{"crop_scale_min": 0.5, "norm_position": "pre", "moe": "expert_choice", "expert_mlp_ratio": 1, "layers": 10, "width": 128, "num_labels": 9, "optimizer": "adamw", "steps": 40000, "epochs": 35.3}
Rows from expert 19 of block 3, named by matrix and row number. Rows with one number belong to one neuron. Each number is 128 + 32 x the weight over its row's rms, rounded and kept within 0 to 255. All counts start at 0. Numbers have three digits each. After the name is the row's rms in percent of the matrix's.
# up: expert up (model.blocks.3.mlp.up, 32x128x128), inputs 0-127
# down: expert down (model.blocks.3.mlp.down, 32x128x128, transposed), outputs 0-127
up.24 101:047128186070128080128128082181165212154128128184128062070200094193128128128128128128128157128128167164128128128146128161128128112128128186085090154087082128128128128128128128087128128128159128094128128128128128128128075212128064128128128195128128128128128060156128103128062128082107128114140128128149128128128128152128128191128072092094043128128128153089067128128128161128179099128128
down.24 104:128128128156098128107128081128179128093128188150128128128156076122119128183128096128128128151128138121128128128187128139160128088039128128128128184114168087128128128128085172128128128158154104067200128084128128128128097128102128051128128128147128108100141167128170097128107128068128128128120128209204069167070128234128128128152128128128128074157220160128128128177096128136206128128128
up.25 095:128181190176128128061134128128135128128078128128128128128128128128128152051128114128170128044128128214128128128128161128128128050091128128175128168128128146128128128079128162128066103113227128128128176128187128064128135191128128096128060115128128128100103128162128128131116128123128203172163087128175128128094067183128138128128084108023128087109111128128102128128128128128128101091128
down.25 099:084175128174139129128128128057068140112128083096128152118083128166128128128101128128210128108114128128140128128164119128128099128078066175150115174142255076174128216128128128146128129128092128128128119082128128128061110128128139128100078076135128114156163128170128128128100128128090165166094172128128110128068128105096128052149128128128128189128128128128103128128087136128065128040128
up.26 099:128117128057128128128128115128128108128128128181128160137128199082128128116128128170128128128200204100180170074128128128128158128162071167128128094093128153064149128096124025123136128095100179128051056128128199116090095128128128117128164128128128101098153210176128128128096079047128083128128117128128121128128104063128128128128183128096128128158193176128128171128149128128147128128128
down.26 094:128067054187102077128149128128128150128158128128128092128128128128128128182117068111083128156207128128199225128148133128117128164128066128064128183128088214128128128128128128128128128128188129128128110154145124128128128128128128237128128198128128128128128134128109128128114096103128128128128128163128128189184128128128108146078128045196128128128128094128168113086128128183094128189128
up.27 134:080205128128088128128127155074097104083165143083195128128097163128163144128161152168128073128095128128108135128179173128128150128128128111107163056102103128128128139128128128128181128128128128128077128128117139128141067076181072166128160128139094072128047167123102128151161134193173128103128128100105159128141120128128128128128101128183135167097128128128128144044128150067039086167212
down.27 128:200128128176073090128128170128128168128128158174177128133128082128172072149174128097073104128128128128135128128128159072128147128146139128128174086128128089129128102062128128148128105109171179128128093128128128085152148090128152099184138128128128083084088128094105107237128110164106093130196082136062034128077128128128128084128173084128076128128128098128128128128128069128138138164197
up.28 091:128128071128128116185158128055128128128175120089141128128161128018128161070145128224128128128080128081167128168149114128081128128184093128093178127089194128128128128128101128132128128190144135093106154162035112164049128128161128128174128148167128081105180100128164118087128106128086128128128128171128101128128128128128128167192093079161093177128128128128128128171128128128128168164128
down.28 097:072074128092212085128128128128128128127128128090128128128128128142158205128146088084128128106128128159189128179128146128128128128155128064103104101128097128113128128147128128171128128105191190128189128128128130054128128078058128034155128128076128128128128146128128107071144128128128128093182128102128128122128086128107128128115177128064080128101128128217170171101203128128213128128092
up.29 116:059107111162128128167151101128084095132089128158128066063094178099171128159128112128067166128057128128128128128128184214128095174146126128128128122186177128119197128148178107128128205144099128128128083143142086114128128128172128169128104128096128128193166083128133150128057128128162128128128169169163128128176060023128150128128093128115128128128128092128113125128086110128105082114115
down.29 114:059113150101103180128120198101183147128171162059162078128056143128128128158108101103128128128128128128128136128180139139204043128116101189128128169128111086092128128162128128182128184077071128128167128165094128161128171179111077181128128128128128128162128105128083057099100198101128128128128128128099164128128128196128128128128094128128107181128187128128104128128161204105111128128143
up.30 092:094183128128128128086128128197181128192128128128128128140128128204128170128041128097128128128128099185056128128133070096168088044083128128128128189128119184088128128128128128148128128165144144128142061128089128166183074128128106128083107128128100232174119188115128128128128079128128128128080140128128128128102146103128128069128128096128128139117107128128128128153219077093128102095128
down.30 093:128104128157128128128128091128081128128098198128133163128119128198128101172128130128179173128128152123143128128152084131157128102128048225128079130203128070128128128155128128097080183128113167128128127128106128128021075081128128128128053128143059125151128128105128105079107128128128128199128128128128085152128177128128075139128128183128156128168229128128098156128100173156142128128128
up.31 107:128128128128166087128147128128128094128128173128128128128128129128080128128128174128168128077160090128183164179034128128128128128106095128088164079194084128128128128110165128165161096128167128154152128128099128106116128128121128128128128128128072070026162059185128104128128148170072114128180128098105043128122187172101128128116128135047145157128112106200138128150128128128096176042128
down.31 110:142128071100128128128170160096128128128128128128128088136128106128141169128128128128125126103128062128128095128128123148089186162128128104105128128104152128207128210178128128128192093189084128128100128128128128153128158128128128242173144128097068128128128113101087179221128081187128128142128077128128082128071128051128093128159128128158134080122056128128136168183128128128052157128128
up.32 102:064128162114096181147111128128191151128128128128128109128128097152128163082077181045128128156128082158128184128180128175149083050098128128128177128128128128128128109183162128053128157128128128128128078128145129128181085181128128128128064175069128128128101210128219128111161128128086128102082166128128177128128128128128128128093128128164128128160041128148128128050150128128160128128128
down.32 106:128104128079070128125122064128148128179092152128069128128127128128128096128128167162078128128100220203128128128106128175176128058164128128128086103144128128045128201154128069095107150128162177128128128128089185104072059128175150101101128128128128103232128128078187128128153128072082128128126128130171161128128117164128103128128158128128112153158165128126128128128128128128134128128053
up.33 107:077128134140128128165128018167145255146128128165128128128128167157128128086128128180128128188128201128190077164128128143128128128128128128098128177103141128141128124128128128128072128128128171152128128223118128128097075160112128097079099205171128120096128075127096090037072128128128128107109128128191128128128085128128128152161128115128075128152155128107128167155130128128156128128118
down.33 107:128128128098061128128128113128128128108128128094128128078167128128074174128128128128058185168128128128154152128138138097128149167128172107030128128128128128111128128128128177169128157128148148128195128171147128071103128128128106092128128156128195102100128139128115128128157128128126117047146128128128060128037101218108094179106148128128128053128128149149061128186128128128249128128128
up.34 105:128105092061111128128128053128128128128128128128207128106146106127128128128159088128128177128177173128202128080128128120128128128118128128058109128043074159128128163128090128128128167128128128128128075173128182071074102128128068128165128202128128051128167128128128128128163128055164128093157096135128128111187128128128128223128128128128128106128205128049128128128128170128128094128162
down.34 102:128037128175103128168128128128100128128128200090043076114082128118128128222128128128125128193128038092128177128117128136102128128077155155092109128128128105128128128128090128128044128150138128070128128128128136128089128128113210178128090110128185128106128128128128128128128067128128128128078128147128128218128128128175152128128174128128128068126166128128069197128128128146128128198128
up.35 107:128121128099167150148189128098128147128183116186176194128197147036088128128128141145180128088128066109171128176071128098128128128178128128094128150128128128159168128128128128140145128192167128128095160128128128128039128128093177088105128128190128128070128085159109128128128128128128130166128059100128070128128076116128128188160104071103128195128094170149128128194112102128092128166128
down.35 107:098128169021198128128128128128128073128104150128077083119128180136178203086128128128096128061128128128173128148128098156105174182149102128128087102082128179128128155128128128154128090128191154147169111082128108128125128093103126066163139128007128128157128128128128128128152128128136128062128177128142128128128073086128128128091128128128128153093081160149201174118128188102128128128092
up.36 107:128128128128128186128128062128114202212128128128128102128128128128128128128128128181107255128128163157154077088097128115115128128128146167128032144128164128108128159070128063128171136128126160090095054128128128128091128128128215128128071128128135128093128128078128082112128128083128120128128105128128128128130102085199128192138128128108044128166189128128128128150128175128166128128136
down.36 117:128075074128128128128103128128118075076155128071128062107128091128144173193128067128100167154128057116164143180128164128128128134128188133068128128158128128100197128128117080195101101128147128128131128128128128128099128187128128128128093143118180089152128133128094128128128074128149128128128128169174159187072128193128128128040128076106097060128147097139128145171112095152180068128185
up.37 094:043149148128128106187128166128158231160128171167128128128204128175167108128078113128128128118128104187128145128182141128086128128106170206067128163099128128158128072128128145128144128128166102128156158171128128128128128212199040060139081128128087128157128128128128155128083094128128167128119145108128128152128128154128128185171128120128112167128126128128102128077178128128128064092108
down.37 096:159128179128118128127128071128128094128118201078128128128137101108128141128128103128128128128128128128104128151200124128128169096128128128148128181128185094122128128113071128130098084128128128082141128069101128128128152128128170076103067101128098137128136128128128128128128075121128168151115195237175022200128151128128081059128128180116078128128128128128128255128128128128128139128128
up.38 128:128100092128116140128049172159083135114128153085128128128082177067153128128175121128128128161186167128167128128128156128181128202177030061128119099128091142128073128115128128178086128180104166097073097128128143128128104128128170128128173128037128179163163128128104073128128060092085098103128128128142128128128128090128117103128193163128088128136128116165128210100128128102098128128128
down.38 122:086093103128092123167128148021180153105131138086128120128153107128128128114130102128154128142164107108144154128126158128132128128167102128128201158091038202128107096128114128157128128128140128128115128128156149156128128128128090128128171158115128128128087128163128128128111128173128173082128097225128128126128183161052128067149128128128113207128122128128160128128128128117009227082128
up.39 103:128176128174128128128120153124128092185128151107155167144128128180182128128093128182089128202128063128083084128128189128141107128128128128158150128128118082128128128143106162076128184164173140128098141188128118062141191039188128114128086130098128101119128194091174128146128128191128128128128182094128175128128152128203128064161128128175112124128082069128140148078128117099128083128169
down.39 105:175116147128128105070128128128128175128135190156166132128117065060168128128130152128128098091117157128079084137162128140128128128071139128187128128128173069128186128073097025128128091079128147128128171161071128090128128128128172144195073128128128069128128128073128139128134095128106128201128104084088070175128128122128117086133181128109100120103128082128109190128128141105219128128128
up.40 095:113128128128103128101128128151128119128128128128102128128162128064128128167128128128070121128128128128128060086101128156154153128152190128128128160153192087138159077169150040111159190128153128128128053128128128072128128076128128117077128128164142128159100128059157128128088128086128112128128128167128103128128128089188180128191128128128120128191199075128128128128128227167052070171182
down.40 094:115128128128158113128115160128128128128128187096128026063128076191145128177128108051124128135128128128172147190128136176107110128040086128128128120128100128088128128128104128173128163128128167128128176128128128085128195195128114128128128167070161128128143128107076138168128128109148128082108128128081128128197128200128128163063185070128128128128128054128128145128098199122176128094128
up.41 112:128226167128128096160150086153128128128128162168128128117207174151107096128170128128128206062137128170168128128128147112109128128087209128155128158168151078128128104098128166128100128088128128128142102128174109048128102083046128128099087128128128128128071128137128110115128127183160128146115128128128083128128111098143184128128092128128077106128207110128097133159128128089128014099144
down.41 110:078092185128086186128038082128068158128086123071128128087055128230105128179170111134128167177156094128125128128110110128142128099133133128119073140136176128155163128128128185128128128128128128128128128128169128096079077128127128116128111153140169128128068128128096123128112091128141128076128128128107128128055128178077128120078186160128128128128128128185130128168072191090147123065183
up.42 103:128102115072173128128128149069128079087172091178128128128175143065128128128155200128156088128093128100128089181056073138128128157168128094089099132128128128153174085128128116128179128183145128115161146128133071174128125128054128128128194128128128128105156128069128128128164128128108169196109128153128045111128136128128128131164128181169091172122128088128219128128179128174072128149128
down.42 104:071128177092150087128128114086128075128104148165128099128128128128224162099125128116065076128128182074224113140132121128148128128165091058128128128128128181155128128128128128153128128128164171172157101088128161128128138128128159076213128140110128128128128128128128079128094180091128111098186115095128128128227097154123128128105128083098169139128128120193210128128175128105161128089095
up.43 106:118162081128094128087128147128128068075128128128163128103079158128148128128128169128165128106128077128066128137184128128128128128204128128164128041128171128074122150166128093128190128128128128128099128084128179128128128128166128190128128128154089162128053192128128139205128128128128171114128128128082128156128128128114128049128086128149128128128128128120166128059096128049095128128250
down.43 108:128128078194102111128128173118128164128061146196160128121092139128081128128128174128021128208128143125128128128193149179097128151128083128126156128128159128120128128128128081128107128088159128109128128199128104157128162036122128128168128128164128148110132128128136059175048086164128128097210078128090084128128085107078184117178128128165095128128128158128116156128160105092128128128128
up.44 077:095128214128128074128101101093167128128128128128128128161128174204163171037128149113122128128128128128182128128128128166128204128144128071128128172174128113082031144128123128146128143097128154128128128099128128128176128128128105128111128128057128128072128128161128064087049085093091128102128174160141128128128128106090128087080128212128128128128167128202128175125128174128128128061150
down.44 058:106136079093128128128128165140147128128128174128061158189128128128211114128192128128198173156064128217128128128128124128168128120150128128167073128201128128128128128222128128195128123128110128128099128152128128077128128128128128128158069077128157128111114079172096128075169128128128044128141048120128128142128128172142128128128128128132144128199128070128168128097151128084128128107058
up.45 091:128128128048128128128128128155090089128163128128145100128187104128195147128205128176128186128128128128128128115128128179092137202128128128097041163128137128128128128128092067186128128231103109128077033128128128128102128107113128159128213128054128184128128159122128128128128128128128128113128141135128099128128128012128109128128128128128105151128128128090128223128128128128148128128156
down.45 098:128066128120128128128128088054135128069190166128100128098128099046202177128128128103113052128128100091235154173128176141112128128096082128070128128128077158096136128140096175183128066165139116128077128128128128095128128125128128128128128213128128088128123128143128130104128147128128128114191093172128128177205153194128089143128128090128128173134128101155164076128118128128128128128124
up.46 112:054128128173106117128160073065128128181128117128128075128128128076128094128128148123128128128128128128186128128123218128103095128077128150128179128148175091128174128128168103166114202128128128128128038154128098108128128167128128128128159213159128084112154064128149136105026146165094063135121104128128128107128128093128128190128088119128128181128128090148165098128091091173063151136128
down.46 113:108128167039128159128187189186128128128156170101128128137128128128191128167137051071128136148128128128183128128128128128128128144128128087128105099128128128128128083171164128169128173110128160128208128085100128107085166178117085156087158158083128167149050128098066113091128181083128128077056218091107141104116090146128128084069158149128114128123128123153128177128128128148115128095128
up.47 104:128080128128167101169135075128128180195165143096128128210128102128128097133162128133128178128128106128128128077128128152128179128086164128128056230128144128145128128218091128128128128128128128128128146128160151128127128109128128064128128085128128128073128172128128041068128081034128128128128128128128076182104128128128159128170121128128102155128250128128152128167128135133128084118105
down.47 104:128128128063128128133128128128128082178128116128147128053128125128128173169128055207106145219128057117184128128177143128128122162128128143052096085118128128075128051128107139150128098130168128128128128128036128169128128128128128128096128083046172128128066119132120116118128087128146128128128128101128128194128128128128128199128152091082128128128196128170128128196129068128169128128128
up.48 121:079205125134128022128128128128143123128055128139101163144128102170128128190081128130128128123128128196098128088128088097164134072073094147128128133175104068130128128128128128083128117156138154087175128128128128170128128128153128128128110128128128128168132128191212105058048128143142128116128128128128101162089155150230128128195153091128123122128128128128128128029128128140153163160111
down.48 121:130128128174128079177082128128184096128128098087166133108118081128128115128128092128177128074084158128206128090128092087181176064128101196128128202128132139128128109097128143156128126128105128131107128128105128128164020163128128060149128089176076092128128128063128113135114158100128082128112128183128146190128128227128097128207128168128161111134128102096128128128083128137144128128128
up.49 113:128167128128128128060068170128128128128083109087161128170173128128174128100128128128174128102128147128128136087046141128204185128128097128128183071194128072105094128128072128085128128128128183053128177128128128109105188128075086128181128087128128128074128216103128117128128148140128081128128128095054128128128128168158182128069164155128160128156128128071105128115128128086165128128141
down.49 109:128128128128128128128125128106140128128128128106053128184100089128088128123093065128128128128128128097109163128128128111128162058160118128128128183128109241083112088128128128176144096128128128128069174194128128166128128141128128128050108060128128155187164128128128128089128128128128207171051093128128189088128128128210042128128128045128128128128128095128093108170128119146128163128091
up.50 102:128205161143125104128128128082128128128128128193128128190128128179128166128128158104113128128128068217128171114128128119137128075084147201148128128136128128128164128128176128132055128128103128128130056128195144128128123128055128128104048128128060163151017128128163128101186128194128128089136128128128128195128128128128110122075147166128112106128128128128128128128217128180128113128122
down.50 107:128151200128044208128096088162128128132091126080170128128077128186128128165128128128177128128110128210128161057154128128143128128128066128128099128126128128128103128128128179096128156128095128128128154113128173128048068154128128157099128102133128128128128128094165128076097128128128102092128245106088191128067128128128128167128166078198128128163128114128128179128062128153128125100110
up.51 083:178128128128128158064128165128097128176128128202128173116188128128128128106078128239128128128046108128128128128128128128128128128088128172128128088128128128120128128128092129148179128160181128065128128150128128126183160097163065128128128128116053068128184163115128128173128128150081128128107128162128128047128128096128060091128071128128080153128116113128128084171110112119128058165207
down.51 092:128096151128155128128128128128065128128128180128111128147128128084169147128128128053128128128128148088128100179187147192128181168128088128192128128170132068162099150078117059192128072128128190153128101177058128108128128106128128128184128110110128128128128128103128093128128086095128128128111068128067048206128143128128136116128218128089128159099128128128174201115128128092163128081128
up.52 119:128179103128105128128128024157106128155174128128125146128095186098112105128095128116109166128128128147159128128086207103128128067087156128137128128180162072128167146128167128128099178128128092110128040184128086095093128128128128128128128207178128083128167065128149104076045156147128128128115099211168085095128128100128100167186128097128089160128180101128128128172128114128128133146128
down.52 119:121128154080128176128128128128128128147128169062164114117128128139128128197171091091128155159128092128128177161070128119160128140128113128110114128140079101128128114163128189176128171128087152128218128097128128124133134152068064128128128128078145109078064128101095144128128128099128106068059215128106111128095128204128128128082167159144128128128158118179128232128075128128164083086146
up.53 101:128128151128128169128128172178182125128057128128095160129103143181128155093097128128170096128128128128092145166128146088128128128128128128155204154077107128138076085079128177142128098088115128128082128159058171128075128225139128128128128149185128128116095128164128169128128128128079128128128125084149128128128053234128128128095082088128128098128054128128139128081189128045128128089128
down.53 094:128128128108128107128128062128071128157084128181128142128128128071128154128096185128128102128128170092128171057128128102086128128128128057068128149128218117182128235141128090128025128107128128128128121128107097069128128128128128129163072128136092128128128168071153160117128128128128166175153128128203128128123128080125067128128128215128173128128128138128128157128147149099128184075128
up.54 089:128128128128128128128147114128138128128099128138128168128211194026136128046103171159128128128128175128100088188129128128105128128168091190128175152078169128145128099128106094128128128091156145128073128140053128140164088189123128128128128128154128041109128043092128128113128128184128177128190128128185128043171128128176128129128128072128063128128128120128182128128166128128128128128131
down.54 094:128128145128183128118128128184032123103109152056110130082128173128102209128128139090128143089150172105128128128128128128128128178128066050128128139128128139093128128128104109128128128107178160187172128128128128089107128080096107128157128128053170130091163128128045078128128128090128112092128128128128177060093128151127128087128174189128128092128149165191128150128128180128205128056128
up.55 091:105128128128107128128128093128128128070128128128128128033128198043061128128097128128138128128128128128145141128128128128097128128128095128140159128063165128123206128178128086128108128165068110128128075128095128120188145061114178183197128157128128065128171122128162128151089142128182184174093128128203128038168128074128146149128128128128145128179128128173128133128128141198094128128165
down.55 095:128067128121137098128128128128100128128149156128128101088128159128114094166128128058141128128213128128128128128078128151161050172100078121141110128128147128117128128158128128165152173119128128193210109128086110128128158128060054171169128128128128128128128091128062034128111219128158083098097100096100145080170149184128128097128139128128206128151155141165160108128128187128128128128071
up.56 103:128128031128052145104141128159128075128118128172128128128249128128101127146128128128128128085128152128128117105128135128128128083171029197170102049103136128070128128128128128100182128128142128083128128100128128200221100128128190200128112128138128128128109190127128142178147102097118186128152105128080106128087107128128128128128128100128128113128128166110128128128131131100149128128207
down.56 094:128079164206128128138045128125128106128075153128137128079128128128081085128128128041082173182128128128128128042178102199128082128120128128180128186203154128128106128128128076128140128128128128113115108213101128177128101093128128128128072128174128128128210128054172108128064128128188128128128128128128128180128108179126128112155128128133128120128208139093128128128128139104128128128128
up.57 099:128128128128128128128117033128128128128128128166099149157187186136128128129128113128079195128128152128129128104128092128097163128128141128135096182023150130128128128128128071122128128128086165128056000189052173128119128128128116057082128128193128071128138128090128087128128128077128128128128128175128128128128128128155154181170110128128076128128199128084128160128128119128176128128134
down.57 103:128069128128108128128128112128128076128128215081128077064128128128128128210153128105103174190128051103144128143128153150077128128046185128046112128128095128095195128141152102171128128128157167112128118180128106080128128128095128128088128139097196128080128141095136128128128093128134106099128128128128128128128121169128128151128128061128128031126174128160128164128128128128210070128176
up.58 086:128091128047128128128092128098077135165155128128144155128128089099150128128128128142077094128205127166162172183128128128107092081079105128078128116128128027128128170184095128129173128128128128134070128128074128128128207122128128201128128211102128128128151128128128132128076128128128128169128128128128133045128134031159086128128128159094164173120152189184128128172128128128102085128137
down.58 084:128082128049108159106128128128086083059128128048175128130155128058214128128128125127189128078072053128176083157117122128125128128165128128084120103128099128096149128190128128128128128128128128116139082128128081117128170128037128128176132128128042127128128128087108128128174183093128084128153159128128094128085149128141128128100106128199128170128128128168171173128128155128083128128067
up.59 089:128139128128128128104164179128154064128128128178093128073162128109128154100098128239181106124085128128095128165165180128106118128128159128158214128077128150169128083128128142155128128152128087128050128133128128128128159170134128081128128128170107082128195128133151200161037128128072202141160128128167128066128128150183128136128056128106128128128087103148128082147109100090128128128125
down.59 090:092117133128203134128128128068051096128128162128128128128128180051128171128128141063139087128128163061128128128188100169128128128128051092156131174128213114160128128144128087128103128128109138128218117128098099138128128066107128128128128128128120108128155128064128128128073128128128163171128142128128053128128128128128128070128128205043128128104184128144171207110128168128128128128128
up.60 105:021074201090152128159128128145146138128128179128069128128128128128169128128196128128153128128189172128128107128163160128128128168128128087092166175128128149128128128128166120128094128128162107148170171128128128128128121193128100128128145128128128194151128100145128128056051128073089181107128128091146085058176089150128128128060093128128128089128128160190076128128205135128150113058128
down.60 104:146128128128065128128128074128178156053128128174210128128128094128110128128084171128128074138181128128128106165128128128128095128128197128128133161128169105128114115128063173128089128128165067078128119077128143086128083128128128128095134128209097074128128128161152096174108156128109089128179128148191128172071150128062128128222062128129128128128217164128128130128128128128128128078117
up.61 098:066128128162128120128128114128166128175049128128128128128053130153103128107092190128149068128138035182128128137128171128128128128108086207128172128174128128128128139128137155092128087128128121145128128128128102128110128128128128128128105128128086128097128175161157128128128128202128128128092182088095128193128128164083192057077128142128128174128104128128128109051108128155093109000141
down.61 101:076128093128128128128170128077068128203128168128128128128085128093128128167128141128131172106128148107128111128128162128128128089128128128128128128128200126128128179128081076128119105128111128128110087156128079128069128128203137186154128100128059064193162128082128097128128057148128104145128182152128039185081128104166128142128128128128087128134128065043093213128128173140128170128128
up.62 100:128128128128128150164128176128142128128173128128128129120051128128128106128177128128152096176198118128074160168134128128171161201128090078128128082183085128128128128128104128128128128151108128156128128093128172128026128128103199128039175128051135195146128128122128128128150062128054082128128128128093169166128128128097128100128128159128128084173128164235147169138128128128128154110128
down.62 099:128054128128060184128099131128128155092078128128181128118092161039171128133128128192128117128169107128179128128132138150087157079193090079128214128062090208146128128128128128128128128174112128078070129128128079128128182066200164168160128163156100128128107153128128120128128128128098103057173115174128128128128128128075128128139085128201128128128092128128128128128138128128091166128128
up.63 144:128180079115123128128128160070123088128179128128213165128168110128147128128121114198100154051099128128128083100128128128129128128133140171140128060110128128128128178148128128101202157105173128128093177101121128110162128065178103150148123128128128065128066166098097128170128128128189174113128136107064148128128109115169147128128128128188110149128128128115128128128121128079044099150249
down.63 134:161128128217128128043128165128128169061058174170128128117128076128128094128137128074077128180107128113128099163164156160128155135128156128128128128128147089128128128128093088128158128086182159052128168181128188112128128063104128128128155128121108128089128157128128093199128091127128104128128084151102058164089160099100128115128214128128066099128143128101140196116128101095169128128169
up.64 108:068090169128128128102128128105128128180075128128173128188128166096124104097075163178128170057044128127128137155070128128128155128128128154128163075186100128128112128161128128115132154140128128128111140090096166128141128193208128117158128128128080128112128168060094099082111128204148128128128133092076128128161128145071219128128128128128073170146128084151128128128041128094128128095087
down.64 102:128169128148128167146179140128128128209128086079128145211101067128128115106128128140128128128113130128107090128128128128125153128128128072116154124128128163070128128128096205156222128056128054091128186128197142128128128177191128128128115035090128128115128106094062128128128128123165128128093095128149128120101212142128070171128163169128128128128098128123128135163128053128128128128170
up.65 109:128128101185128128128146026128142128163148128128149128178202128128096128083128128150079214128128162128161128106101128079128128104117128128169099192128199082128128191128128096128128137128175128128128079152128080128128128059085180070128128145153154115023128111128156074101078128086151128151128100160128074116100102092143128141164128128128042128165191128128128128160096128128128151128128
down.65 113:128128161082128120128128128142100128151128128080128102064143165180140128128128080128147194158105054128161128178066128128128186141128158128089070128198139125123128128149128144170128128128143195128128128112128128098057128104137085128138127128102151128128061128120128128182194076128187128038083128128128128128080128128128128091036172166128105094128154081128128150155082128128190063128177
up.66 085:128204162128128128099128128129128123128128128128128103128128156194128128109128143104163135084128190175128128222128163128176128128082117069128181104172128128076128128128163158168128128107128128197128128128169128072154128128128128128173128128128070070053128057204128128144088170149128128128128128128098128128128130179128128122096078154053162128128114128234094128173120128129128126057178
down.66 083:128128128128087128112128128128044128124128128128128128118075132128142128128128196128128128124128128183109089128201102128128222137084128128128128128128174128166136180128188060128128128176097128128128079128128128128047103128128137214192128128128098128128128128128138183128193000145128128156157128128128128128128055077128128123128111128161127128128072128128128128110203128088088128055113
up.67 091:155163068043128166128107128159079128161128128130083128128128129128128128128166198128128128145100128128128128128115126158128128128167187096128120128128128128076128128195101128097128128128163128128128128128032128113210128082128128128128128131128134082091128128081089099164128152128128128107128128159176128055161128157218128042137089128192053128128144103128198128128128128128060086128212
down.67 086:079096165128160128201138090129128072059128153128128098064128128158152148128074135128128164128092128128150128128128128180166128111072128128143117128192052128128191128128128061128128078128128182128128128150128128093128128128118128100224128128128134128128160128102128086128128128163128039128109076155037093128172128128128128128128164128093128096164128112157128128128128128086227128048087
up.68 102:128122059128128128096128128107068128086084128082111165186142073167128140108128099128128128105078155128095128128128128163196205128170044128162128160128128139085128092176113128085128078075128143128128190128128128128219128092062146191218128056128128128102128197128128128128156077092128128128147128128079128118128128128146128128075186128100128112155196161128158128128128128128146128128128
down.68 100:128116154128128128128128128054128084100128128128057128128128128128106084128088029148080128188161128068128128064128128128128047128128066074128128128128128128070128152128128133128179128157132128128128128147128128180128172128128128128128074098145153128128200128156151039064105119128128204171136128077128217128128190128128128128128152109156128126128172166128108088154128145128166128194077
up.69 084:128173128128088128067128128159104092128116128128128128128167159153106128119067128193172061128128128128078128128181128076128128073187198158156181128047080128128128128064128164098128083058128128081082094128128092128174128161128128128128128154186128128091128150082093220174128087097128204111128124128170128128122128128128074128128128076128128102154113166128118110151128088128128088128184
down.69 092:128089100147128128128088128082069128128129178128128128076128167119097128128107128095149128155128152083073128018162108212128128142103040128153099150155208083128128216140128091128080123128128150128128103128107099128124128070111085128128043128146128128128128143059128128128128114128128128159128128085128128128128128128128138128128128186128145128128252159139128160128152167127091128076078
up.70 102:128092128128128117128128173104128128128128135128096128128220128128128128036128128217115178074055108128040109128108128128128128133128128148128128143081207115128152128128128104128128128125185100128119189128087092128128200092125170118108127128128128128098189128128128169190114104128128209128128180189157128084076128128128128047128128113154089128153128128132128128152079128143128066128198
down.70 093:128128128105217128048086128093128110061128128128128128128194100128100128128107128074114128128083185128125128128128102128128128128023128128190128128211156089128128128128128128128128128110128162114110111167128128165128128103133128128128128128128147096110224081128128128128072128128128128156128128065029091168128128128128151117128128128086128128128238128141138128128128157128180099128029
up.71 103:174128128128128138095105128128128127160128099128099128238151128128128128158143075128128128145099165093098089100128094128128195128128096135128128177129128128128128128164138080136128128089128140093088151071199194128128128128086072128128149068128130200128128128128128061128170063045128128128195128196072093178069128128128128128128110128128114128134240128090164155166128136151130128128161
down.71 101:128046141128128128128107128075136047128128128128128100072104174187128145128128067128109126238128109090128105128150143128089128170128096128081128128128083166105132047128128165149152128194169128122128128140128128182128175110128128128066128128128187174128145128170128108072094130128128128128159128083171177190142128128128182168128128108128160128077198128128128082128128108077175057128117
up.72 081:128071128156079126128128128168111128164128128167173167096177169167136155144128128157128101128128091128128128128128185128087085128128128144128128128128128128169142128097172128078128149128167086128000072168140128133092162128174190128128135128128079128120128142128172167157128086128128151128046158128094196128128043042110159128128128087171128135128063128146072127128110068150128130128128
down.72 088:128105128128128128095128143062128128128128176128128128128128128073128153148128128113132128119109169092047128128255160151128128128099028128142128189128183095128128192157128128153128128128128174128190128128036086128128128128128088128120128176118128128151182128089128128128128128128103127140128171128128065199078128128128101089128128128128107128128197128128158128069128237128128128128128
up.73 112:128128114128128128128121067071128166222128148066128179169128068163128128128128153128128128128128128111089128090060133084200128128128128140128162167128128128128069128208128154062092128128128128081128105128128144128096209128128128128248128128182128128128128209128128128128170128172128128128140081072128128128128163152128154071165176176105162128128128159082128117128128128157128129067106
down.73 107:128085166128128128128125128079128128151141128128128128128128057128128108179086059128128166177128085128128117128122128109128081047092113128128167128128112069086128150098111128128128110128050128128137123128128128192128153128087130185128076070167095128170128096149128128063208125128128128174128128098189118163093237128202057128128122109128128108128187085128128128173095128160165155128082
up.74 107:084128168097128153088124151082128066128102128128128111104056215062181175128140156128128042128128131070170183172145159148128128165182128085095128046128076116128171128128128128128128128158106102170075097086142128128074128160128144128128187128092097176128128128128128166128105091096046128129150128128128136128128128085093109133104140143128168128128101166222128128112128128142128080128172
down.74 101:128097086128057128128097146128102186098126128127128128128128128165187128141128128179060128091110128128146171128128138128114128142164067128128128128128128151128128128128176128128128173181128128107128128128128085128096144087128117187128137128128086065128066141128103154219128165128128128061167079128128181128198084128082128054052128151206128128087094128183128093086128045128062128128128
up.75 089:176212094074128166128128128128128187128128128167128196128128107128128165128089128128061087128128128128128161101183092128124128107128128128086132128128072128085128128184128128150128187128128128161128128113090150128048096107181089128128084201128128097179080128128157128128128128113128128059128167161128088165128128128183102142197128128128128128092210175128128128040162183069093128157128
down.75 086:128128139128095176172128128079075148128128128128128131128128128113128106128128187128204161128128128128179128128061128128093183128128128204128128128128095103080128182128128223100080149106128128084045090128128123128130060128128202128075128128153074128128128128128151194173128159063086128128128128128165128128128069050128140180145128128128128105128181128128128128103144095140019128128128